A small image classifier, trained from scratch.
Model: 0.959M parameters, arch gmlp.
Data: trained on photos of plants, animals and fungi (iNaturalist), 10.7 epochs.
Rows from block 5 of a small image classifier, named by matrix and row number. Rows with one number belong to one neuron. Each number is 200 + 40 x the weight over its row's rms, rounded and kept within 0 to 999. All counts start at 0. After the name is the row's rms in percent of the matrix's.
Before each neuron's rows are labels from the 100 images, of 14976, where the neuron reaches its largest size: "colour at peak" is the nearest of a few named colours to the mean colour under the peak. Only what is clearly more common there than usual is listed. The data: photos of plants, animals and fungi (iNaturalist). In brackets: how many of the 100.
# u: gMLP up (value half) (model.blocks.5.mixer.u.weight, 128x128), inputs 0-127
# v: gMLP up (gate half) (model.blocks.5.mixer.v.weight, 128x128), inputs 0-127
# out: gMLP down (model.blocks.5.mixer.out.weight, 128x128, transposed), outputs 0-127

colour at peak: black (25)
u.70,079,168,172,199,148,143,164,224,263,216,278,254,242,145,171,240,206,162,128,244,173,194,207,185,188,163,198,264,171,208,238,188,214,274,229,241,181,221,190,210,172,200,184,225,176,262,252,234,196,159,226,199,150,172,215,228,233,243,216,112,227,240,200,181,188,199,123,218,193,205,286,208,210,234,222,160,186,212,223,246,212,244,201,180,174,161,172,164,148,244,175,160,204,182,215,195,222,273,68,265,207,148,287,150,138,251,233,196,253,217,253,215,147,208,203,172,241,186,154,236,119,182,241,279,216,233,178,255,208
v.70,101,182,227,251,219,207,160,100,225,200,144,153,227,228,175,177,214,293,207,198,194,216,254,224,191,252,206,223,202,237,191,175,163,246,185,289,162,234,201,130,218,203,181,173,207,169,140,157,242,207,249,171,139,164,215,158,110,214,239,219,275,179,164,226,226,210,206,195,242,222,268,191,226,207,201,243,191,269,180,223,208,284,196,248,151,269,255,234,135,199,204,156,228,172,184,217,164,189,198,221,188,182,158,246,173,90,238,155,202,177,191,233,183,181,203,157,234,143,308,175,162,235,162,185,203,293,149,223,172
out.70,107,164,217,138,203,239,150,184,208,227,252,278,188,159,194,230,183,195,175,184,162,187,186,192,176,162,164,152,209,221,176,257,160,235,192,189,175,191,273,193,215,147,250,302,235,185,225,171,237,282,147,206,247,162,254,224,206,193,78,155,214,197,165,192,213,179,191,207,148,274,208,211,183,209,198,198,198,166,209,184,153,228,206,240,218,136,217,201,218,220,164,155,283,262,197,72,248,287,185,224,192,120,240,161,187,207,158,203,293,188,248,156,213,134,189,261,184,184,142,188,208,187,200,239,215,176,237,225,239

colour at peak: black (32)
u.32,097,197,153,214,143,272,167,158,112,241,178,141,205,182,236,158,178,137,248,109,171,198,203,185,273,146,156,190,172,257,245,218,211,198,157,196,252,226,178,118,221,233,208,206,243,256,168,171,226,255,206,214,195,221,206,207,187,185,263,145,239,205,228,238,283,181,208,190,184,227,177,180,219,185,179,220,123,179,190,90,227,170,246,198,228,192,200,244,196,190,155,199,204,217,172,234,247,185,215,224,120,211,200,137,222,224,90,290,120,251,227,200,176,240,247,232,232,213,239,211,216,173,249,173,251,148,232,206,169
v.32,095,134,172,244,179,172,188,186,213,206,262,208,172,163,211,215,217,157,118,225,175,187,179,190,219,211,171,200,177,220,239,123,194,267,231,149,222,130,136,253,231,92,124,159,195,185,205,231,199,190,200,211,184,128,173,188,197,185,164,197,223,211,217,173,176,149,223,204,114,227,212,169,209,145,213,205,186,147,215,180,187,204,167,235,221,223,247,208,223,200,133,137,162,150,210,203,84,287,178,154,140,222,167,201,217,137,247,163,185,173,141,200,192,130,190,210,162,124,131,231,234,238,189,217,271,294,175,202,152
out.32,096,232,157,210,221,259,253,188,181,213,200,221,105,164,256,216,194,209,267,199,211,188,230,168,153,250,140,202,174,104,236,128,174,207,214,166,267,149,189,252,261,228,131,147,233,148,183,221,187,185,214,274,227,199,222,121,206,204,215,218,204,215,264,242,211,251,157,166,225,240,240,214,197,131,164,171,224,206,165,216,228,190,176,179,169,226,264,194,231,207,234,197,157,200,258,231,191,154,211,165,147,152,84,203,179,190,236,177,183,216,200,255,212,208,188,150,195,156,115,256,177,277,239,290,195,137,239,188,221

colour at peak: white (29)
u.104,093,167,180,234,182,163,164,211,222,195,231,199,216,130,193,240,207,191,189,156,166,170,229,230,180,174,159,152,174,261,185,146,254,160,173,205,163,157,147,251,236,227,191,167,147,194,150,222,148,170,219,168,114,136,129,208,292,249,181,233,192,279,199,191,241,149,141,189,196,229,193,170,242,302,242,183,144,250,243,133,223,191,195,185,162,127,173,215,217,140,241,292,247,216,220,214,199,239,203,198,156,152,191,209,184,243,257,109,190,189,264,192,195,145,210,170,180,224,172,186,190,150,160,204,146,250,206,279,238
v.104,105,160,179,181,216,143,197,179,239,183,221,188,154,127,190,202,246,220,155,183,266,204,263,107,253,188,175,182,183,181,201,173,187,254,274,192,194,221,195,207,178,219,166,212,141,156,191,215,174,219,196,178,170,161,250,202,188,204,229,148,222,182,135,184,168,162,177,235,242,220,224,116,207,272,193,157,126,209,266,211,172,197,214,158,183,248,176,93,175,188,252,271,246,186,189,203,208,245,179,184,196,164,168,225,194,209,245,114,183,209,244,262,199,189,205,121,206,275,94,209,177,222,124,243,249,263,120,172,153
out.104,110,198,196,187,238,177,176,147,181,223,167,193,179,248,201,234,269,161,234,202,147,189,190,184,151,225,209,225,208,265,187,214,221,171,225,194,143,235,106,260,266,185,247,242,145,216,209,255,242,218,235,209,272,128,165,178,270,180,185,274,215,187,315,193,224,175,158,274,162,237,106,291,271,240,242,195,169,192,186,141,144,230,180,240,161,157,198,214,161,199,173,157,205,212,177,185,184,191,210,97,203,148,188,194,157,202,174,163,182,224,210,177,217,227,190,317,196,175,224,222,179,228,143,185,230,170,237,195,177

colour at peak: pink (28)
u.117,104,203,248,223,295,137,197,203,204,156,221,173,187,221,216,272,216,223,150,223,225,211,147,161,166,186,176,198,200,186,165,160,264,167,205,215,193,235,182,207,164,117,273,144,174,194,236,190,202,202,263,203,187,146,145,203,250,167,205,215,262,196,123,222,186,162,201,230,200,197,174,177,275,165,267,190,226,203,283,242,186,260,138,251,112,189,186,160,217,180,205,122,176,179,232,185,226,214,146,174,153,227,103,170,227,182,197,151,242,190,135,174,227,202,227,178,93,140,157,225,244,211,183,215,126,257,212,157,245
v.117,094,114,176,205,284,180,256,141,164,212,198,141,259,153,159,208,231,238,157,194,158,252,240,167,128,206,193,225,210,230,206,126,216,267,208,116,171,139,178,195,142,167,288,219,181,156,191,181,235,125,254,192,153,167,186,210,245,217,202,214,235,224,139,230,231,184,244,186,203,158,169,116,247,145,236,181,194,213,173,201,235,229,172,265,195,206,239,187,251,164,145,189,161,134,285,212,148,256,169,191,212,173,126,211,183,166,205,166,240,273,103,208,208,189,201,179,247,196,187,206,188,203,174,225,168,215,180,148,214
out.117,095,180,235,152,219,287,236,171,176,241,261,141,254,273,142,184,179,259,148,219,234,207,236,170,110,210,210,172,191,226,189,154,222,277,249,118,174,218,202,202,121,177,213,188,99,212,227,157,184,99,152,169,147,171,177,211,213,210,134,180,151,237,151,256,194,217,174,192,202,160,181,145,225,238,176,204,217,209,206,230,151,124,166,153,166,184,245,209,225,150,169,215,207,159,241,176,150,163,134,248,274,189,223,231,213,183,147,278,203,228,136,226,204,178,212,228,181,177,241,226,187,207,184,226,260,210,211,182,249

colour at peak: white (48)
u.45,053,182,167,196,144,218,185,192,193,212,226,215,184,313,165,170,230,242,207,148,265,152,237,178,194,194,180,241,230,162,180,222,174,208,179,194,176,214,123,129,159,201,141,175,102,196,269,268,258,198,132,133,162,214,211,179,172,295,143,257,227,126,206,166,267,225,239,165,309,121,243,194,210,218,196,143,218,258,254,184,157,167,198,213,243,204,214,205,182,145,186,264,242,174,205,213,144,236,187,247,174,205,236,260,214,257,245,189,169,222,149,229,224,219,253,192,185,182,171,201,213,164,193,196,202,236,145,214,191
v.45,146,179,223,204,150,190,162,198,119,163,220,191,275,199,252,179,208,194,164,217,153,203,188,223,267,157,277,222,204,177,166,225,205,178,242,177,206,237,216,151,203,233,226,248,223,227,194,169,235,272,259,189,201,216,119,94,155,157,243,149,228,152,235,149,174,185,182,201,134,263,254,142,196,172,128,247,205,128,201,186,188,187,146,270,237,208,139,166,184,240,123,201,256,225,186,195,184,174,178,263,198,308,243,217,260,193,207,184,186,195,206,231,176,211,173,246,187,206,273,188,254,260,147,203,258,207,212,138,179
out.45,108,202,152,223,123,181,202,220,202,210,227,175,163,219,184,233,67,236,204,156,248,186,163,160,109,250,154,170,240,197,197,229,220,194,165,244,219,211,261,234,212,103,202,166,201,245,147,271,197,117,226,241,156,204,250,301,205,200,207,214,205,248,203,203,253,266,181,161,200,159,241,155,249,262,276,126,218,203,178,174,211,242,230,184,219,209,202,208,175,168,181,210,199,242,169,180,185,191,216,151,180,205,113,205,144,192,220,265,183,236,169,192,136,226,161,172,275,189,241,231,126,204,199,186,258,215,184,251,170

colour at peak: black (41)
u.39,089,152,241,132,171,137,91,172,234,220,254,252,197,176,241,235,209,210,211,192,125,182,157,234,133,137,180,231,105,273,238,180,188,134,218,255,224,175,173,238,222,202,160,180,149,201,219,246,216,154,133,207,215,124,153,261,174,187,244,165,226,283,213,205,249,179,156,170,221,246,158,177,224,255,271,169,197,221,231,175,179,155,175,228,169,138,196,137,170,181,146,218,234,254,182,218,238,222,189,197,172,203,164,157,159,205,218,231,270,219,232,208,199,118,229,228,170,245,223,183,209,229,255,232,258,206,216,224,149
v.39,083,241,203,274,195,163,201,191,135,186,221,165,123,175,162,196,202,193,198,289,204,274,262,169,140,217,240,181,171,184,126,262,197,182,211,239,227,207,283,207,203,211,158,190,194,221,178,218,214,234,192,203,230,197,193,207,218,95,184,144,254,179,254,168,182,133,182,180,159,221,178,67,238,218,128,131,209,183,220,205,160,217,197,171,166,225,189,193,232,162,230,232,258,202,200,124,191,138,195,192,189,202,194,256,248,245,267,194,211,194,187,148,100,260,203,219,211,232,195,156,259,224,210,180,235,249,203,134,268
out.39,095,149,200,221,240,194,202,174,193,228,234,212,189,252,208,256,276,133,213,114,217,224,214,245,305,179,216,196,160,278,168,203,210,208,190,177,221,207,117,189,214,186,232,180,179,243,210,246,205,183,190,282,237,233,235,195,215,125,145,309,252,171,244,246,258,198,228,195,232,246,192,240,206,194,204,272,197,236,237,262,157,142,196,298,248,167,196,246,202,177,234,170,204,221,139,257,201,267,253,196,238,141,230,197,177,214,187,191,159,248,234,168,223,181,136,275,189,176,279,187,161,256,218,166,192,211,202,198,194

colour at peak: white (46); pink (32)
u.112,090,215,146,270,193,221,269,232,158,232,218,236,159,156,232,198,194,201,235,140,239,165,174,161,179,198,209,152,157,193,213,203,222,226,181,128,180,248,194,186,212,246,164,163,178,242,211,165,171,275,213,113,132,185,167,232,105,212,208,225,130,163,266,157,260,189,198,157,241,164,234,180,130,302,186,208,186,177,218,173,166,181,164,172,160,172,178,185,160,199,233,264,231,168,233,173,162,188,314,229,161,166,218,270,168,247,210,154,179,189,226,230,188,150,213,129,232,221,162,220,163,215,125,218,165,122,165,153,213
v.112,097,192,209,251,176,176,210,226,178,203,224,124,240,141,237,169,200,166,257,233,238,207,222,239,234,180,194,125,195,209,195,211,158,282,156,208,201,249,180,171,251,273,231,274,151,211,185,169,226,186,212,141,177,180,198,219,185,153,259,168,167,171,238,165,183,161,189,118,134,207,170,149,230,239,169,189,143,168,201,130,198,230,242,222,219,221,218,125,199,252,150,222,228,146,222,141,183,129,178,238,196,254,214,249,166,196,222,266,193,234,203,190,123,191,159,199,244,198,214,186,173,149,68,207,198,215,182,82,243
out.112,094,178,263,188,240,218,171,187,228,142,161,216,252,248,99,169,204,194,153,208,206,175,234,234,223,150,210,235,192,223,200,183,195,205,236,234,278,140,177,141,203,216,184,178,247,173,162,187,225,256,195,195,261,195,144,143,174,136,220,242,177,145,207,166,172,191,178,211,179,199,168,221,208,166,190,162,157,282,163,273,228,148,146,299,216,249,193,213,221,186,222,239,112,145,178,157,216,231,256,241,160,229,155,211,229,157,199,169,201,224,156,177,241,225,239,201,131,211,216,235,178,192,80,268,145,214,188,102,168

colour at peak: black (42)
u.93,109,205,235,208,167,258,215,217,255,107,246,183,203,263,168,226,189,191,173,203,197,250,156,190,221,151,185,206,218,227,174,167,194,216,125,260,182,168,174,224,191,157,229,197,248,175,222,187,181,244,197,244,215,226,214,219,223,126,196,236,222,297,164,202,159,221,184,233,151,324,261,213,178,182,206,177,206,229,168,191,203,187,160,234,189,182,151,230,247,151,171,195,199,252,184,236,288,91,201,165,218,241,182,209,260,93,247,238,138,125,221,143,255,257,231,172,203,194,118,190,142,207,223,156,196,208,252,168,215
v.93,091,193,216,195,220,209,196,184,165,221,171,260,151,107,262,221,219,215,200,124,139,145,262,200,192,235,235,179,122,178,196,257,245,202,167,203,202,216,188,69,244,213,156,226,205,244,131,215,275,230,228,171,192,195,242,188,136,219,305,204,153,142,172,239,255,211,252,141,239,138,214,234,283,223,176,208,200,235,208,167,196,203,278,204,237,195,230,153,158,179,265,181,162,139,212,221,196,260,205,205,172,206,201,192,195,310,180,178,225,185,168,236,217,173,170,161,200,150,246,192,220,149,166,226,186,162,169,169,187
out.93,109,230,229,172,174,194,239,181,166,259,157,172,184,124,305,188,197,125,168,159,216,226,218,239,147,214,148,142,129,136,200,261,199,162,146,182,211,229,160,156,210,212,177,209,164,213,147,180,238,221,253,188,175,229,160,205,143,162,166,174,225,161,222,255,254,141,235,150,234,184,128,277,272,168,195,208,208,227,214,172,175,223,219,204,154,187,194,232,173,293,187,251,175,188,179,206,206,253,208,194,173,191,182,204,225,234,165,234,203,220,227,271,193,212,117,152,284,205,218,257,240,198,224,252,243,102,203,287,210

colour at peak: pink (30)
u.89,091,233,223,173,168,202,181,222,170,151,236,197,226,190,214,229,166,177,240,204,142,112,215,214,200,179,162,206,236,200,179,228,224,228,170,214,209,187,162,194,149,252,180,252,165,266,185,218,235,201,179,182,286,183,175,141,122,170,207,186,171,193,202,236,211,232,159,243,140,286,163,205,179,200,206,226,106,176,138,138,184,166,173,248,214,155,161,220,186,183,124,130,187,183,155,248,182,163,156,159,186,186,191,262,194,232,165,291,190,212,247,168,211,172,237,234,313,236,130,184,176,321,195,174,242,177,278,150,209
v.89,106,178,110,274,166,222,230,210,205,246,173,228,187,236,229,173,240,262,197,202,182,223,146,201,237,228,202,165,176,252,165,181,200,198,255,234,183,157,200,198,218,179,127,243,212,209,168,185,145,212,228,244,159,236,142,166,184,215,193,193,279,236,221,185,268,168,247,173,255,151,241,176,165,288,155,197,250,210,247,201,191,147,297,127,229,257,159,213,162,203,169,292,310,262,215,234,189,188,224,195,273,154,222,295,171,189,256,188,153,225,193,199,194,203,150,164,165,237,264,177,216,167,182,179,207,205,167,251,213
out.89,090,134,274,198,121,213,187,207,225,172,172,173,156,224,196,181,158,229,257,216,176,144,164,135,190,239,246,159,249,191,218,164,154,198,213,194,220,217,180,228,199,192,147,186,193,263,181,266,142,163,170,244,242,218,271,230,260,239,160,198,231,196,221,197,217,187,257,164,203,182,290,168,177,233,254,198,171,207,206,163,194,255,206,122,126,176,210,155,144,172,186,234,302,219,217,182,171,216,232,187,286,139,187,193,134,159,216,137,235,219,177,193,176,214,275,166,220,226,139,256,169,235,218,106,259,258,213,246,208

colour at peak: brown (54)
u.3,087,157,201,229,190,231,250,214,201,146,173,159,228,258,198,214,160,190,304,216,185,240,270,226,273,181,261,166,237,230,187,200,198,182,129,204,224,148,221,183,155,203,226,276,179,196,204,120,288,188,211,228,207,254,168,218,287,203,208,177,99,307,170,213,218,212,206,227,205,190,234,212,231,210,178,136,237,225,168,195,197,139,207,236,205,279,254,153,153,178,218,235,256,205,227,243,217,128,204,219,156,188,239,227,155,152,129,190,118,204,223,145,219,226,229,158,192,231,225,176,211,140,263,232,237,193,246,180,215
v.3,100,210,181,267,226,168,238,250,181,164,204,252,149,166,168,192,223,238,226,221,225,244,233,189,218,218,196,224,284,224,244,241,130,257,236,242,205,259,253,205,181,264,208,186,183,211,205,195,235,260,143,202,136,231,253,189,220,139,196,258,211,251,130,166,240,179,238,169,174,291,228,232,226,209,186,146,206,255,172,218,154,229,259,195,227,95,174,194,177,228,191,172,162,220,189,324,191,216,180,224,166,214,135,208,146,163,195,217,177,173,227,180,262,177,173,141,162,206,159,119,259,148,155,150,136,220,167,208,190
out.3,110,174,122,196,212,117,177,250,183,160,209,239,201,217,183,189,287,262,241,190,195,172,211,185,143,255,223,249,220,165,282,224,168,243,165,257,173,230,271,216,198,209,276,173,175,236,179,278,199,206,179,156,230,244,284,223,248,176,176,192,180,241,202,176,198,241,268,212,211,214,219,187,195,123,150,187,210,265,194,177,232,226,242,214,212,186,132,203,93,181,176,176,186,178,186,197,185,227,195,160,229,189,159,225,178,115,104,231,175,164,188,192,256,211,189,209,189,113,139,188,204,115,151,172,181,175,160,132,230

colour at peak: white (41)
u.88,063,173,135,272,146,161,247,69,187,171,262,204,201,173,226,207,239,202,250,226,148,203,197,179,227,162,191,222,244,196,130,169,187,171,267,178,192,273,219,179,178,203,204,178,125,192,119,198,204,210,241,214,164,211,168,251,155,215,239,176,231,225,223,188,242,203,192,231,289,199,163,111,211,267,278,201,212,283,147,148,219,217,317,252,175,183,194,177,216,179,204,188,184,236,251,206,172,299,212,222,205,203,129,209,254,216,237,205,256,158,244,245,214,187,189,213,228,199,250,207,199,245,214,164,193,181,173,216,241
v.88,137,288,220,151,197,210,225,234,207,306,213,272,100,192,219,243,192,100,180,200,244,192,171,183,202,167,174,227,177,183,222,195,184,210,237,171,189,171,241,233,231,221,200,253,140,158,254,172,201,237,172,235,115,196,213,139,227,185,177,164,153,216,226,161,243,225,234,179,165,119,167,126,195,196,259,204,216,261,203,212,194,124,187,227,191,165,227,280,202,195,279,248,190,164,194,181,115,131,196,212,211,218,177,218,190,221,237,214,177,249,174,113,187,174,141,231,163,191,173,225,166,197,125,217,136,201,198,173,279
out.88,093,189,230,161,237,187,244,184,145,164,235,139,265,164,238,160,131,143,225,184,254,239,229,211,209,197,149,149,200,236,113,216,194,126,204,194,153,252,177,174,177,173,276,246,225,213,162,221,165,189,205,242,246,161,226,290,172,189,173,214,217,173,125,209,179,147,190,206,168,247,243,197,195,190,237,244,146,126,265,170,206,263,176,189,173,249,197,172,243,225,216,213,203,256,208,211,259,204,226,197,141,241,247,204,178,232,154,153,278,143,149,251,260,312,155,244,155,200,207,231,205,162,173,152,211,175,211,261,189

colour at peak: white (31)
u.14,083,226,155,172,171,206,176,206,219,250,143,231,243,207,230,139,211,156,233,128,170,172,179,211,177,106,155,222,129,110,197,211,184,176,216,218,175,195,214,171,220,212,174,163,134,219,166,181,197,244,227,196,182,198,169,209,124,232,291,214,217,158,226,140,271,166,281,168,183,249,206,184,169,163,178,168,197,163,202,158,235,290,227,254,222,177,198,180,224,272,164,153,147,201,183,220,168,136,198,300,215,218,152,255,210,175,177,186,200,202,158,234,136,200,186,265,159,214,247,192,291,218,201,234,233,170,146,221,106
v.14,103,204,292,227,228,229,209,284,180,215,233,161,151,201,209,223,212,216,236,185,246,186,251,190,214,165,257,171,192,181,242,214,228,146,245,160,238,218,286,177,187,211,177,216,100,291,161,198,135,230,256,144,217,233,161,215,209,153,205,151,209,119,188,198,225,221,244,190,132,201,209,208,189,221,153,181,131,182,187,140,166,194,271,196,155,233,240,168,228,279,185,99,225,137,219,197,150,227,156,220,183,183,141,161,204,220,209,213,194,247,139,189,206,174,195,221,227,255,246,189,188,201,95,240,218,186,195,105,215
out.14,096,201,218,195,239,263,212,244,214,181,173,249,214,233,160,201,257,197,161,196,152,212,183,212,148,232,200,229,161,236,177,142,204,200,203,271,223,196,259,163,140,138,192,147,200,176,163,226,214,183,190,193,237,233,168,192,208,222,170,230,165,172,158,241,182,219,160,262,168,196,294,190,187,157,163,132,237,220,188,282,188,212,253,205,229,192,277,184,188,149,111,303,181,203,196,162,231,162,216,219,187,262,225,214,177,252,143,255,239,202,89,138,271,237,244,160,170,205,174,184,255,233,189,184,172,317,188,145,220

colour at peak: brown (50)
u.84,090,216,204,260,142,191,159,195,168,181,168,196,254,212,114,213,217,278,138,234,222,191,195,222,248,128,145,233,183,154,181,218,107,179,232,230,174,214,168,229,193,141,193,199,167,214,148,169,118,153,237,212,172,218,155,281,253,231,251,163,182,165,181,148,239,171,147,237,228,187,281,209,191,197,218,256,217,175,237,175,231,215,267,172,199,213,188,180,169,145,149,195,208,229,151,198,223,225,191,190,227,195,261,125,147,147,268,160,228,125,197,203,244,148,162,153,219,215,240,174,144,143,224,133,111,203,224,230,235
v.84,084,199,194,270,186,251,202,231,167,192,187,179,215,255,218,157,225,239,162,288,198,187,173,151,295,197,159,233,210,247,240,214,204,191,215,184,290,236,197,136,206,306,153,225,235,213,168,118,207,249,215,210,173,259,151,255,239,244,184,136,222,211,188,206,141,218,232,242,285,199,289,173,219,183,183,188,128,246,205,240,280,190,170,198,197,243,248,128,177,205,199,119,204,221,203,250,243,202,142,152,150,192,206,241,135,134,187,218,241,204,271,193,175,166,180,171,234,223,150,186,259,165,215,194,204,205,179,208,187
out.84,104,220,223,225,180,250,275,237,215,201,189,237,206,263,118,175,232,94,220,207,189,222,176,240,208,154,303,242,166,208,195,182,191,219,150,158,205,186,255,208,186,231,253,289,198,179,221,239,211,209,97,205,202,117,200,155,209,195,212,200,130,206,217,235,202,173,170,183,219,196,208,252,197,199,204,214,222,204,178,186,249,203,303,183,168,139,261,274,179,171,110,153,218,204,180,196,200,154,247,268,157,161,209,194,258,180,248,255,229,204,176,213,264,203,199,203,116,233,205,148,266,185,191,261,189,194,248,132,192

colour at peak: black (59)
u.124,095,224,212,184,220,195,217,186,211,220,218,163,162,109,250,153,227,166,181,160,237,177,281,144,184,214,183,266,118,204,188,214,250,219,140,194,234,235,134,257,157,204,226,173,151,179,251,147,177,250,171,216,137,129,273,202,262,222,209,179,258,208,227,195,163,204,236,208,201,292,130,212,218,202,230,191,190,116,276,284,163,182,200,204,172,219,187,211,168,191,215,253,212,166,158,234,191,252,185,168,160,241,187,162,171,205,195,89,277,168,216,205,179,163,248,191,201,191,186,158,243,225,203,271,155,279,158,196,236
v.124,096,183,203,230,159,178,222,237,222,255,185,136,244,149,229,202,228,234,171,226,178,235,297,179,277,221,179,198,171,189,160,195,164,265,148,207,244,177,162,186,193,237,207,246,125,182,232,111,190,230,168,179,206,129,187,199,244,199,238,212,232,123,193,210,234,116,191,175,99,286,225,188,200,148,215,187,158,149,221,150,232,170,221,234,228,171,213,267,225,310,183,179,211,148,196,240,203,224,119,284,90,208,175,170,190,112,184,212,212,225,201,175,172,223,214,199,217,187,190,153,221,183,199,230,226,236,169,225,183
out.124,146,161,165,190,243,194,211,260,144,141,183,177,134,208,244,148,179,190,214,193,231,176,179,158,149,183,106,243,161,258,280,294,220,223,154,245,175,243,168,254,203,207,241,194,205,184,229,227,257,153,167,262,205,134,222,179,244,247,169,160,253,106,196,220,210,203,204,232,194,252,176,228,190,201,187,230,257,150,168,257,145,171,191,242,235,173,157,182,186,149,177,222,204,259,163,262,199,207,253,162,202,136,163,126,230,214,126,123,224,181,140,249,224,192,188,172,218,142,176,253,258,212,201,164,155,223,221,244,216

colour at peak: brown (51)
u.78,101,135,179,259,162,257,210,147,174,233,217,182,181,117,144,157,218,163,181,171,180,155,167,225,207,199,234,294,217,237,200,225,243,216,226,231,224,257,192,114,206,177,187,238,186,123,185,242,254,181,222,229,200,170,232,161,154,236,245,200,247,205,195,182,252,224,231,141,341,118,248,271,165,245,201,227,202,200,222,250,187,199,193,212,211,198,216,192,163,105,220,259,220,267,206,197,239,216,207,248,211,168,192,200,226,301,186,212,109,193,223,212,231,253,284,206,177,227,213,255,183,209,250,202,208,168,187,202,181
v.78,116,274,262,180,208,154,178,227,228,155,202,206,135,203,251,246,178,192,205,201,234,121,218,168,192,215,247,150,201,178,206,103,261,235,159,176,179,192,270,279,225,200,160,178,231,240,167,144,170,189,145,178,189,242,149,211,221,145,171,205,255,178,189,206,187,173,213,233,133,257,213,129,154,193,176,161,149,160,223,238,190,183,165,204,179,237,180,165,231,285,208,169,188,139,208,217,217,258,180,170,170,135,218,272,190,181,284,113,202,219,187,206,185,172,175,172,263,207,152,204,118,232,122,231,214,278,223,139,224
out.78,095,221,280,209,211,242,151,244,244,201,156,230,168,260,239,178,208,212,189,221,168,183,235,167,175,188,151,255,155,209,209,262,242,241,188,255,211,250,209,143,265,202,212,205,238,199,143,243,206,218,145,236,214,234,216,161,226,143,252,151,254,216,218,193,259,164,260,174,227,124,211,240,150,200,165,133,235,149,236,252,153,261,183,137,307,204,199,115,183,207,185,180,249,165,192,171,216,203,171,207,170,198,178,141,99,211,233,152,171,226,200,186,177,198,231,191,219,197,131,250,147,207,206,89,226,137,231,176,191

colour at peak: white (36)
u.126,100,204,200,256,191,206,231,216,162,162,197,212,256,236,131,217,211,225,200,185,201,150,222,219,223,194,172,199,192,177,155,105,247,297,190,116,152,146,287,136,205,219,233,211,127,169,163,169,173,170,187,230,208,269,161,224,168,266,161,189,170,190,148,238,230,99,131,247,241,186,144,188,239,203,212,183,195,212,164,194,217,211,219,217,139,262,206,247,228,213,189,276,229,181,264,135,194,212,237,198,180,137,256,213,241,174,168,187,159,180,181,262,249,218,200,251,224,193,202,166,162,180,182,172,172,112,192,291,255
v.126,084,234,249,209,216,208,278,168,252,248,143,129,155,166,179,182,223,234,175,216,167,164,224,172,277,192,240,247,236,229,208,195,163,257,211,208,110,240,201,156,210,213,212,197,160,91,122,301,246,200,228,161,234,201,170,217,187,214,210,184,214,248,163,229,158,171,223,135,256,171,196,201,242,265,166,193,198,219,140,161,195,214,197,235,236,238,226,222,179,166,184,156,209,269,264,198,223,173,228,233,232,198,179,264,246,278,183,293,129,239,249,230,141,245,200,207,217,142,214,168,184,180,187,187,229,130,145,184,168
out.126,109,178,187,140,237,245,189,199,217,214,183,161,216,191,208,179,246,170,224,255,207,149,124,138,133,184,238,275,196,210,180,158,205,271,200,177,145,169,184,215,278,238,259,275,147,222,222,173,264,189,219,241,203,284,166,237,214,187,206,250,260,237,235,228,222,143,265,123,136,86,179,176,195,248,228,181,238,137,185,189,152,237,157,217,192,156,203,205,225,228,204,171,208,234,245,226,173,227,195,216,290,185,158,201,228,186,284,164,169,209,202,169,179,205,223,175,205,159,156,187,134,185,177,229,250,128,158,269,207

colour at peak: white (45)
u.105,074,120,225,259,212,192,196,168,219,261,257,181,227,125,134,262,218,221,176,255,190,185,189,203,256,256,213,259,156,173,229,219,182,208,178,228,232,159,267,186,160,131,210,194,156,223,227,164,177,239,129,136,249,141,225,289,192,250,164,216,206,185,227,231,124,143,123,120,201,229,230,179,162,193,177,173,162,183,188,256,200,247,145,248,157,208,179,149,223,237,234,202,204,232,302,71,201,176,189,188,171,216,142,204,176,178,208,212,178,182,190,238,197,169,173,166,188,183,142,196,219,250,159,232,242,209,189,191,249
v.105,102,231,246,198,212,262,314,212,128,153,223,136,232,276,182,210,178,193,242,235,253,282,296,222,241,211,208,171,306,241,257,203,131,200,225,208,167,224,222,205,150,267,241,242,198,189,213,210,184,208,198,170,203,251,166,175,201,175,173,215,179,228,103,264,227,142,196,254,204,234,278,208,190,212,182,224,168,220,179,186,168,146,213,231,183,294,270,193,167,230,182,239,226,248,224,213,193,227,211,212,205,235,195,211,171,197,228,226,198,268,196,163,186,245,270,144,260,197,252,199,168,205,242,269,210,176,147,206,226
out.105,086,236,219,218,192,221,218,195,187,247,179,238,116,170,225,208,99,173,162,129,162,168,215,249,131,183,196,212,184,239,212,217,220,193,236,194,88,190,208,95,188,186,194,192,245,173,210,264,259,224,190,200,232,227,172,265,232,241,222,238,241,194,232,136,269,222,164,227,155,213,155,221,202,219,179,277,176,217,198,183,213,223,250,189,189,210,162,236,251,197,193,220,113,218,151,194,215,151,247,112,239,242,218,228,81,271,208,226,179,199,152,219,162,233,258,224,181,244,242,214,197,295,222,157,216,182,206,191,159